A small autoregressive pixel model, trained from scratch.
Model: 12.7M parameters, arch transformer_decoder, layers 10.
Data: trained on microscope photos of single blood and bone marrow cells, 194171 training examples, 4.1 epochs.
Rows from block 3 of a small autoregressive pixel model, named by matrix and row number. Rows with one number belong to one neuron. Each number is 128 + 24 x the weight over its row's rms, rounded and kept within 0 to 255. All counts start at 0. Numbers have three digits each. After the name is the row's rms in percent of the matrix's.
After each neuron's rows are labels from the 100 images, of 14976, where the neuron reaches its highest value: "strongest on" is what is common among them. Only what is clearly more common there than usual is listed. The data: microscope photos of single blood and bone marrow cells.
# fc1: MLP up (model.blocks.3.mlp.fc1.weight, 1280x320), inputs 0-106
# fc2: MLP down (model.blocks.3.mlp.fc2.weight, 320x1280, transposed), outputs 0-106

fc1.51 096:126096131114163108138150089109167132134177099087113143141130062098121150181088101160123136133137134133124115113141104137095143153128125159102132108157119097150114121151134126125167141164103159127149131114108136136134116113147178153120102125138092113144117160098108177103112110114142157119121146112138099139096134105065095
fc2.51 099:097109194104125130117113161179099129146115118110116144110108173129111134136163100130090159174130113120138106095137137162109140137124115113165119138095173145168157164132092083166140102107123087157100122125143167156070128146117070150151098125089139109115145110130118102146150153163154105157106116136136110087142140104149142
strongest on: cell type: eosinophil

fc1.66 095:125137123156093119109143145149117132101120122136114168155158118129152138124114151142156140124130163112138078102110178129102107108106152137161133110098151070117136104176127137118139112123144128135124156080116132102126149146112111110111121156154129172140131122183141152096142117129179127083082086102094108097115138142115116
fc2.66 089:140117111135166136106142125142095140171152155088122159159111158121044158081138119108113115096148136120164146140134140150115143130117115176097108103119180166116134138133123091117138151187102125096126118163147125136090103154112131134111116138103089113175166147128107179150104125101125133130132123163114129174131171111153149
strongest on: cell type: segmented neutrophil

fc1.720 098:178078133116105113150139093130103132132172134088163167114195166071063117108129121120169127110098117075133178139123164130154143129142122121138072165123113174112124111107126158099145146100126139119102094156148133121167143149117136149134111132151140162106132141106096143083116122131165146124111133091152136145086124123104082
fc2.720 089:097152108141144129130133120145182117142134129120125081172146078123140112128156140125130105125168089159086121137135142125131097106136145151151149158100139099128170130093134131174112111114109085117163146098126159115137129117109160129140128152123097102099153110140168158143121118104141101142139132144109178143121112096152138
strongest on: cell type: artefact

fc1.570 086:107151156112098161143148125144101121115112131092109143138167197149127117131070083102125161131133156162141130109111119123167160127110075115111104094110098127117123101100106151137127123160099108103095154114125125119165130074112136134143134112159122140174119172130109104145141151133122129104095098133114160143107112153064105
fc2.570 097:139095163165164115122105111086100121118134132156164109149113120099113115122150156144126128134103145083100120120165127121137117112143180126154138142122134149146139134107113134146170112142160105146088147154121099084123170160122147122117115161126137116139090050130158135092132130113142122143120133134134169109116110158137095
strongest on: cell type: artefact

fc1.557 096:159128151115129156100120087122124134109159152096140132133155110154165092166156132107132117148154125080117097145150144120128098104101123121136153130111103148141168145161117093139116096138105150172105086113150155146159141130142143096138108101155135133138122116122143116105136123137156137095142073079140141120084129100131118
fc2.557 085:137117143145116113164127153121149135179112110150101124089112154108148139145141134135126103071155073131144100182104138152142107168143129143142130139126119104086181151101125119109167128105132121099137141112125131126126114093088082105101168122115144121152151097088125123155153105126090101108126176139117101153121115108130142
strongest on: cell type: artefact

fc1.277 095:107125106117086125140133137149114128127102128089124113110149162145155133162138123125159116204108118124100112130140133122118150124119163131106112164127113160117130185113098147098116101128127164097097131159150163125153100161127110151160121150135145124139088089115166108141124142131132134107135088108119104122103140170127122
fc2.277 084:127174121103097174107135139135127107107121116159140125168137108155130132122168140108095104116144110120134158160133138150151092176118144142195142142136150128127151088080114155137149138078132135121144149093092151083108144139113162127097140123143077139101135134141108092171107175122126140112107163128105146133132152076124114
strongest on: cell type: erythroblast

fc1.504 088:094131143147106137179137118139164161145117139126132125120169097131087158126118163134117110132122170141121167118140174113110168149137063153094114135120098154135126141145148078109172169141139104162104120170126134109105155104128137122126163143108133106125152138138118131106095154146124122127126133162141143127110143176112133
fc2.504 106:149165118154106091119143149098094164102126147123101128105144144135126106127123111112139147133133126137118105094133133116134128116129156150134161106111164128115138114119110173146123070121160132118106141140158091113136141155165092163148138177106154138123145115132127105172161132130178116124100126117124142141110143071151147
strongest on: cell type: promyelocyte

fc1.559 100:158130173111156146103117134121140146112147142165110149125138100133150106115111110161107136165135128151150108138098183109088136114133111128091125129131149120133120109136102079148126119167179121113155131077125131148105150148129133088160106120157118100101138135121084112169088139111125119109113117160130126184132130125154102
fc2.559 082:116099139163123102146108113102126118154143115138152084184140162110092144106129168149180129089095133109119105142111130138155178117111155154152129108135156170096126137100171173143142145100112122182149144171093130102106136111108132119134141144132147118124122118109117153138130159150107123137149095115176150076131146146107136
strongest on: cell type: segmented neutrophil

fc1.758 110:086137123105160120119167098160160160115124161126127121147137125113139129131142188177134118126135098125145105155099176153114145138151115103123129112128106123116120143113120105102119094105134126154112154132143132129114087149168090129112128103112122137132133141114156142127145117136158167130176104152103138147146178114118135
fc2.758 093:141078130159121109130126143115134096141113153172106131090146123101098139106142129130143138096121146159102138163100078147134091138096143108156131121135107122101134143129150137153110148142150128103109126129105180146108175162186153138148129149167157123095114105125147113127114153134153093137134112143112091115174110165119094
strongest on: cell type: promyelocyte

fc1.663 099:168167168095142139108125089156146125129138131141150121147172146129111115120132139163143106124128150118132066078099114109101128148127064178138128112144110125182108146114139129146141099128131136159128098100153118112089123191137109121123130100139143124143135137130132118102130128112140117109122169129140161112167084159094143
fc2.663 091:160096082145125155140155185124105092133109118162091135129110122157143130143131092078105124105109152135126143136120137155130124127197135109079117121180127171096166155155094154125121129150126119142107133128142155140136130088088132107119115130104089124126127119126108125100161105145145096126122148146121080137098144127135118
strongest on: cell type: artefact

fc1.404 101:121067165159120119168152151133091095129156132128150149154134117158124119146120124138146152121129105109122094117160170157077161134120160102139102159104113128162149126103115106099119103163125145111148187121147116117138166119133137156114069114103118114137160154145134132111119117122115111092131126086139138139097129116083142
fc2.404 115:124132109142136106088100125122116140099155122100107155091129147107079113134154095149088094093138147136129148116146130151118101152151106143109172154122166122133119110178142133139176171120108086136095109118149092125104080140158145129169144169124076155138087142110081160109095124104128153137139132153133110120149109138133148
strongest on: smear: peripheral blood

fc1.385 096:125122139158105098106098147150180162144155144057128129148161111145078136143123138133082109122184081144151087075125091084131160154148127149078108127142139185093091143146132149115167145109127120108154123140155135098154095125126163132155111127055119117142152100101184124166101116103161116140113112124141124128136111101111165
fc2.385 100:108130135114127154114141100113138105110098139135134111188143125163173090143091142138147146091101126142139122165141125162140103073120126134137069131149135095123140111147118140145085131142097124140122099127135156146121138120130116136119101144134127130145132153172121107104139070126125138140175137158130159095145097117146112
strongest on: cell type: segmented neutrophil

fc1.682 105:116133170087128130146090115128129131159132157068156121131151105125146137127161129126129112138133155106096138149131117130078125116125086124120089097143108122113101165119131126168136163111157117115138157124122122129143095093086094103157114151158130112139116116183125137156145132091069104152130127136139141120132120118105154
fc2.682 095:170058115132120086130147132139113086117160167155136177113115170185193127135068118112145103116125102094118139165168087131090107126163151127124153123105110058132122106104107123138141068131106147124138155161130141078111059140100094160128093092097136154153133133112126121145113137165109146126154090104114156134091151119118113
strongest on: smear: peripheral blood

fc1.536 091:097125152125107142127173164122168171148115144127110117156164110108156140108138112072128120142130148087163103136078124095134149118176091126118170109170132095152139132106144117163115129120132115135133147112169119111115144089123106143143140142121129134124131091126107106125078141118146062135138108165116137101109127144143132
fc2.536 117:155118134117124142134077089111108108110116149063122148120199144106152077190102099169128103139133114127124104107142164128174099146132107115097095115055124113140152131153131138086151154116161143153116127117104140147102122161140125152116130134159126181155144166148140089136117180081137126107076174120123091154095127153179099
strongest on: cell type: erythroblast

fc1.379 093:155122152134176128130151111138137121146108121134137134136110136115113115172130127163130107141100089164111135152118143118119108097123111152073109119078118146114119135112125138090127150095118172112133144152112157142162121110109174102150102152111121169135165100089089112112106115141067128162150136147122149133120100093156115
fc2.379 092:143167138136116123122098179138143137085108115113118113112096136090080097098187080111147168155156152103089129094145122093082150137141140164109148168131129146146137155122076129122110129100117095155128116110140130149122116140136115114101148126162135118086132131157161141151140140110123115159121151121102072146135130160163125
strongest on: cell type: segmented neutrophil

fc1.469 102:123111110110123175108189097109146140110129093089121118111132179115113146159128102130124086131117117146121123151110092133168178132142140143139138084146130163107158131132142102132087116153113138109126123140118155116131155146110138123126117136093087106126152126121109171104136154097148099123127159113102158187140135105142120
fc2.469 099:133131102127081040172113182130119118152141135194143105154121119113146149127115088100101118109112190120156163135138164120129096135123163148105130123151108134133143136143157125117106162114137160091144124105131100156145093121108145119118149100161111148147161113100090082118135111165120150107142137137105071146107141129136136
strongest on: cell type: artefact

fc1.289 095:096104152101114112135123128126155120132163129123128135168158106126139110161126165126145083110110157102151142108153089097159139087116118084113089133129113136089092105149107172165135161094120132130102091106144113126111105147156148128105121110120164128103142049130132138113135131114128149143164147113134135122089194116151152
fc2.289 112:127172078118121114104111169139100120099139133128154095070116093117148059150119082131135126141157170112127126126114190110157118083124105162145100154169107162130102123096127125108126134142110167116114093092140133134144115101124137141141088135079104120141145124196148161120123116153133121112129119125156142106154107129147125
strongest on: cell type: artefact

fc1.142 098:120143143141126107136102150129158161100106143118113143189093165133131118127152107151160151132168140126106137102179144120112107157195112099149069169133138128122111114128145148108099131067145103101144142154106141117126112128150099144108135113094126151158140167127110114124115141078145154115119169137090128106126125127137140
fc2.142 108:139141142137147106143117111085164134109153091141142133082159108111083079111096188138119104149104105099141111191130120170138151074133116138112136130125138132133081170110099122118113160140142118115108153138145067147130154099146141126138154157184110141123148096163130125128134134148092112106137140131135106126172119118103085
strongest on: cell type: eosinophil

fc1.525 099:146114139109107145135131120144149139065167114109165141077161152138106144137134108131133083129158172106095122111114103137137174151111088127133136122132135143143114144119077109131122166102113136142175098106120138100119121154095145090166139119114119077104115115132150140107084123145129126127139171122147142146131133152106174
fc2.525 105:122143103082127136132136116136135108104129157114128114143132057130136145160150106146122135123104150126117115126119161122124126155135195163159137155144131124160144115113111151119090121157123117121141116109141109175087138103126157087108142124144127143126139138180106148125104137150122089146122142119116132149112132104107118
strongest on: cell type: artefact

fc1.737 116:104084101139126096131094133129108134160120135126104095167141113072124128122109127196173111097115111116158156120108133130160102125091137112121097116138137149083128137157131115113107111154134142115174131105114091134119167164119117144119128139159118102134123121115101098124179137135131172139116086092141147109092131103142110
fc2.737 112:102112107110128138146110120112158173149143120106113072173135126113158117090119129130124114094150138125134105093133115120126106131153119154120107126197186146142132157113139157128118154108116119132088123131081094138124142138146081133142136175172117118153105170093160125128092142088147103163103157121111139163087142147134113
strongest on: cell type: segmented neutrophil

fc1.20 106:118081141100163133147097165137129091111144125108123107120148168103096144119156111122154119144138157130124147087109154133092139129159130106100136128139136157124116151145154142112094123114172102128125096161121123133110128106144140098136152115133097164072176139118125172142160130103108153097152093138150098083162106120136101
fc2.20 089:153106106138104130173105125117136124138090107157099171129107139146106106114101139123106135138070065112125103156148137107099117149129141131137121098092118160146118150110133151137166136117134131139120108132097139168137135095145143166121122139129142139151089148122122146115127157152157167125143123155086162151108123093082154
strongest on: cell type: segmented neutrophil

fc1.390 105:114120125117134153140119144127133173139118109137142118153123126106112106173100117151148094125103069125131106148163154136101130147156088143152142120114128102150114116174138084121130121124086132118119141098169113105123157138121122144154123110114135127154141164080080085141143142103104109130190115147124111170125173115123098
fc2.390 113:122142132159165129104156128096168107155106127150094111098119119119142145111136142108121141154103107120108167148099131135127130101118170161146099099130097179116139141130118117109145121113125112127175150139122112146126118083098158149166161167090092149140187088125099097152120142146144127105143147117145115115090106123100157
strongest on: cell type: promyelocyte

fc1.375 093:074113153111097155177151098136125153143102132143145111107129148147137163118093118102153157137153124157137098133149123137140105137150141131102116146120147151139118154165133126117096120148140145132081131136157162111143141118125141178098100137130107099135121074136125121120114086114125137156132077117139124131082160127154108
fc2.375 100:147131134123147146138102156127103119090155076121103155181119122096090127118165112160124122126156110123135153133092151174116102095145078125146126106131128112147125150092114140134121099095127119133125113115130129126114156110133115117163170156130128127074134130151151171134140133105124132125116199107117145109145119143112111
strongest on: cell type: eosinophil

fc1.285 088:145112129097100133138137175129150121138118099113080191160093089127156141124186134129100095101123147110154151103106125125084152100134098114148119095122107115109151118130166091134136116148119166106131161136136043140123105150119108134161151126126134130136139132101142138134140100122135093158108162124122122120104151140094194
fc2.285 089:071120083171149161108132105135098123098151114141163143092128145172167121117102150154139149143085128127101149160123138114164153159145122132098123134164145144114086130177121124105124162171113111112138107161153179121100132101115144124131108130118140122141093102145129141150166142091126146111130167146121148118142145143176106
strongest on: cell type: artefact

fc1.394 099:128142109131115152111172100133070160138071165103138164129088131106124171103098131096119130134099139135151149092141098174082138112117108143142133090132144127140103153132149145141164117182171131128112161144147117110118087143120139114152096107205155130138117123152115095085106167123146138123149145145099171139119131108121119
fc2.394 092:111149177160145139120120127131156136126137108135130081120114129173154101115119111117126130085181099126082125122122138129167118123105100150117144147138151148174087104161148118096111111096121113101133119171153116125129125086138110111167149142149116140148161111151107140156163154123123141118146137140127146099143163168143139
strongest on: cell type: promyelocyte

fc1.463 105:129120146124106138140123120105135154151129158128105175160079170125151145114131103123115119124110095196136164141133163171132093107108168118112160185111119109103075105121135136064134113129113070142163168119141164113156154126143152109125125127096117130144149121124109103131118095155139164139164142130157113140074155095131108
fc2.463 119:126081124148083075142123113155104135141127160144106144057127183094095172125122125137109102113136128093127154141137101206108082124115087126139120104198098129144157161123067109126145117114120177135109137137117130150096170122140121095091144091146159155109131117156127132139156113130104146130128141147112096121154140157133120
strongest on: cell type: promyelocyte

fc1.555 094:141123138108095121126147107139163133142148097133156086099121115134107155140154133108132165136126108142129131157066099157114089105142143128132100104146125141141132132106130150191138138099136160187105126111169132154103120120115194125104125119114131150147110132155138134181100143139143124165100135150090172132093116124111137
fc2.555 107:088119121120159139119101120140110116109125127181112146120155130142094061104131105164131126118139119154115131151168137096114099144146119120159136143103126109115102131126116107084172126125100148111107135086138087068131142112176097154118138154122112117097121145115094134107150148107098162104128116131162116111151133150144110
strongest on: cell type: artefact

fc1.670 108:136163121134105091107131114136155150132114147149123100175131121174129148143155081142118102137155125098135158137085157147107139157107143070139121143108126144109135114144124125149129097111098111136161124122154160095136167133126086131136154109122132143192134118112129094090139184138154083129101139134119153144157116160130129
fc2.670 089:137118146158135138091119131128134099146136131115149187108177115131131128138118135173151172220112122156115113088146128122144166100171142146144121117144115091108158185105101141107110191124092117125142138119117103117124131096119150117118102092147133124122143140106118113127154158129124144082101129099157124169106138106123122
strongest on: cell type: blast

fc1.637 095:149168134080111170125120129123111115140147140088114135148113106137119107115146120155194177151146129168161155143114102149070139111100136133129093158135088136131084115092155096130135112149100118071108101135142126121155133140141102139163100146136127092096151127108160153130141131086125081137070125136117096118131145153107134
fc2.637 100:112125145162133113139100107170121130099141123114126109117108170153100141139098121121089107099113155114126153095120166122153095138101108119111125141095149096154191150164118141128103145087127135148117132186111115174098121111072157150117134126079146147162124160105118112129100143129161187129168115166190115105115127103119108
strongest on: smear: peripheral blood; cell type: myeloblast

fc1.552 101:103128123127121140158074107158132160154164123102121127156131143156127160150142112133141084143099161103129142137117123133115126100138161115137083118121136152111086113116119114166088130163106099137127121085079134104142167149136126144115178148127119123168178135135114095073120123149132165161097121112190170166098142122129117
fc2.552 092:086146109141099111137131129165132136127105153146158159115118201138115177109138135124092154153139108129126144086118171126115115127142137151098153127159117083147176102140122162108131127073104144102159122102162100121106115134115162143132122120119141167176145137086143120132124119175177146124172140105140134111116144087136104
strongest on: cell type: promyelocyte

fc1.140 107:113149167135118118155136164165118114137102086143117125106097155137100162087122111154104162144113146121185167124112083145151128107159128108065108097144121143155115154137143113134145100050135122135143132128119136134112146133158143125126138122120109135114105117101117155151125136143140116144122085109145119136142155145141115
fc2.140 092:132143137096181153136178132104154102090108143151133173153192098126192109125115128142145122166181151136134111169115172125080113137135107134153144070112127109124135109157136141079131096162162127126129084155109100133118130100142143136172133128155091146126131154158147174125145118153118115116130091143133133151157128120124130
strongest on: cell type: segmented neutrophil

fc1.707 110:136131152125140115117148080084112176099137145120145159169090139138147190109149085107100123139121184125137104146161127126116155107100083127171172110150150177134135130141167128118142102134165117122156160136150094156128153093124125136122099087109100160133107125124134090083129113133132130129132133181133124128137123088091111
fc2.707 108:160109122107123077145118120090103170114132162146103126114111099171106106125143141103121111106109135155153157097122083150128122096131112100123065128164113148139123117152103170091156150134148181163132165160101077145141116134152116112119141175130120131126126116131104175104142184136131097163081136132135135148112116176119141
strongest on: cell type: promyelocyte

fc1.353 096:105112183126111087099148127189179123093117146163127084150136158146125102088120102124125110091136155112090122161114159154142089160121128123127156142114086169127112113145097161135128128124122135104094169115164106134146093144160137113124086116117125113137141137107125117109094100132130163146100152094190096112159125156107133
fc2.353 097:122115082108169158161116131105122105132130141118122129116124138092123109157145103111207136126110116160163107148103146102115132089176160149086127094112148139119103144133084077134130159099103115142150107133093133117167111138100084142157161109094131118151131129134162102133155148156119148139103109130110155145138146114188120
strongest on: cell type: erythroblast

fc1.445 101:116127137095108125120121128120134131096125124119128146132168169130052147112081150132165094130115117114159134148118154143138121107126110140125123139084137154108143110135155170122123094135151148124125188162146119136188114179112097127123163146156119144102145104130099088110136118150144128119157163119181130125103108173098138
fc2.445 098:153131106137125171100139173161093110151134105089141145138079120148125144118117144163143114127139124099157086099139111115120173126115130141108108157146127129158153141155087139113125147147114097136156103124103173103115136166146150107142118111120076118143084111129126179119100087109144115154192084126143114148112140134157120
strongest on: smear: peripheral blood

fc1.195 111:098112103125089116100120131098116064100144140169113138130121155122173119178142130124117130134147109168123127099138144113101132135155084095060121146109136123152108150101142139135116141137151100170099128136118058154135127130136131120150063085097138167137136137105113188128131126122147134107165109158109153144154105130136177
fc2.195 112:132146148104121109147117155178151081139098114130120131163154148111137100056124107160123132130115185182179105145098106123113153118151137127140136104097150110155122164096154102121127100109067124168151105081110148137122093131164151070124097144126144076133108118075124122142174155163138118135144154115103092117105119114157172
strongest on: cell type: segmented neutrophil

fc1.685 096:151102056079142095172124127116119107106148147100111132141147098170163130159126114140114058150126130122122125120130158127126182111106123094111106136093074145083104107093113116116102126117145113162130113123102124129072140127137140149129117159122108119112140170114129117131131137135170103151095174121114126132104131131081157
fc2.685 095:117138124153116105127128150119161154119096145141111105118143139057098105126106088087162127098133118121119132121146116123151116118163145153095148132145190112121149132104176109143138161132103077096115125099182097169141141107134132126136105120082136106139154105121149143132143117065105149094149079170107130177140158132146131
strongest on: cell type: erythroblast

fc1.41 097:138144115125108120140126130134169092131172128143111075091163121091113125105075090149202135109158132135112100127123137082121170102093124157139140124133145072129160108139089109160094111089115133135144130142112115147114112096091097093097103096121149113178160115134142122154091156150127123135103144143094138106126115200137087
fc2.41 123:135117129121174148124168126090111147156123138128118125180160112114151150128166139126103109153089143099111110116104127142141168155146148125090102157133135138107087132110104168093130129152135139145105088099140115163102134147164110150143125181143076171151132145145083141119186114132128154118112118133148137150143158116127162
strongest on: smear: peripheral blood

fc1.278 103:136088112074129121117170109110150122101102179134099111116141141100178108121125068133096081148137100183098139112098113152124109108124154119106168127160134120120112150150134134159146145160145110153126119148115174124095136123142141155084096109136150072140177143122129168124123115129171135121108103118127123126118149080118146
fc2.278 105:167193101167150103161108141124123133129101089138125095116137152131140114134115169093157177123104147108137133168151152136120120153121095177155138106141094146120137121137129128156095128129167132098146141159092155126131100136127101125157116145122113142156101144132109134145126118115112143147130154150140125161169136132149115
strongest on: cell type: promyelocyte

fc1.197 101:140096121130123128109145128112121140122104121127110156151134160140085138075116133136140132094129122144148134124137099149106105116091103175125168149130136133156091132131141132132101189103159122110080124082152106117146151096156130109100089118135105125169109128128148121136055171131143139120165155122171103120146173099134113
fc2.197 081:173119149094085159112133087152095141127143133127145116118133123141120125124097127137134145136140123133152126121102073115159174095115159108144074146117179157142156182147090124101120090119116123158063145118072141127080117095125136124110146118168122137142176149094122134122155091142121077189121119112101116100102126141168152
strongest on: cell type: promyelocyte

fc1.414 111:120135136146133126120116114174145146095117143129152140148073103133137169075125106141131142154134166123099089160146172115119143154105079127158116145140155116113138116118094137130170154110135126139138084101122172104105160124126117091137114088136101113134135156158152079144145125134100138082142130103183149113136153115120143
fc2.414 112:166143161061092151101127143119186106159137121147098162070126111139175087111150145112134155094119098130112129126120137116118131126112119134132117148128150079123145149125143117105115125145116157095126102149148081117153111113103142119108126135136143123142110151126109139140125132169133132137115185149133153156159141128135146
strongest on: cell type: artefact

fc1.95 108:089137129091121123098187143139140163100090170141131154115089136142117139148124106106165167144089131116114147099145123124116113154117131145145147132155142141125106102183145137097131120084153156113117100135143126120111106119111146113103160101144128125094127112130104154149123153144152132120171128133139156160124123075097096
fc2.95 096:124099115152125163142137119093099095104167144133143081164131104089157156157132148134087095156168125137143095151096149139164109122106144128135095150127130150090109145109103145115159122130147122135115148183096107112133181110176111157126105135120173133152160129103099140089147127093088123131124100074118144100106168138127113
strongest on: cell type: segmented neutrophil; smear: peripheral blood

fc1.189 101:105100118126122120123132083114147114154138174117125185102115123089109144088133120124134142080124121115107165121162109126154158119110142164136132091164150118078136122119141133151066106136141122138101132116101126104138107140124117122104146101138117132152139155105161147117134136098127148156127131148142130148166161109142118
fc2.189 109:130088132140146166117100150125084095121122099146134115160126126100128095083172107108172098163136137119094136143154134139107149128173097086118145147103119137106136125121126148175155112106122127116106142136133135166131177155121115151165120137112134148134089127130133116115156108114117143111121128112118137114112149172098120
strongest on: cell type: promyelocyte

fc1.113 107:104136153148116066123141080157093131133130108125151137129095098187136102128154118131077117075160150130105145134139133139051111119097159103132135129091173149140155108131148148120108144178146147138106164123148086156135132127100097110119083158108136147159114149154134144128132149114151131154115146159093131103087124110132148
fc2.113 106:112081111147128092136121140108069145121136158154132113121121138105102184128130137157123104102088152131114090158170127116151122122145185175093105118123134116117111114138120146122126137155138118144151134164119158137099139159148112129152135185077082125112123091102103154109089137168105169112153182078144116119141148171144098
strongest on: cell type: erythroblast

fc1.454 097:097084097143141107132106140162113116124160159130116119130138120107108152165114146141149143127094118187150141114126114140143163133112106136112105122085108118132154176128165128131151119108104150128151104124147104105131157141124145136128074123135104084086128134112130156142185104134130156134122121098131106147178139114123149
fc2.454 113:124107111158125141127169071109134105099126115113116120117133103127123130136108126150126122096131102121141113127112111136113104155129116158135103090181173152120142146154150129109156164084149136128128085123101130161107145181135142137132151115119137185161165086115111100090138162136131130145095142126126151157100133158097148
strongest on: cell type: segmented neutrophil

fc1.154 093:149152119169129089127149143101123114121123143094113122104103153125157144116133093136138118158141085107160079115091129122116135118135131125084115127162147156118104135145117102110092135098146132118127138111101150125154132133153092110146089112111171156160128141173148158176143141077101120102107117148090121135103140134133082
fc2.154 089:153096129077147184132098116097150139167113137139120139147144119163084102175120130122127123103160097103186182118134106105129121126133153087155113122082097068125137132148159143147109121143111081125117119158153117119117161152103113109105105135135162119108130132158121134098126125152098104174127119125144112095204110152125129
strongest on: smear: peripheral blood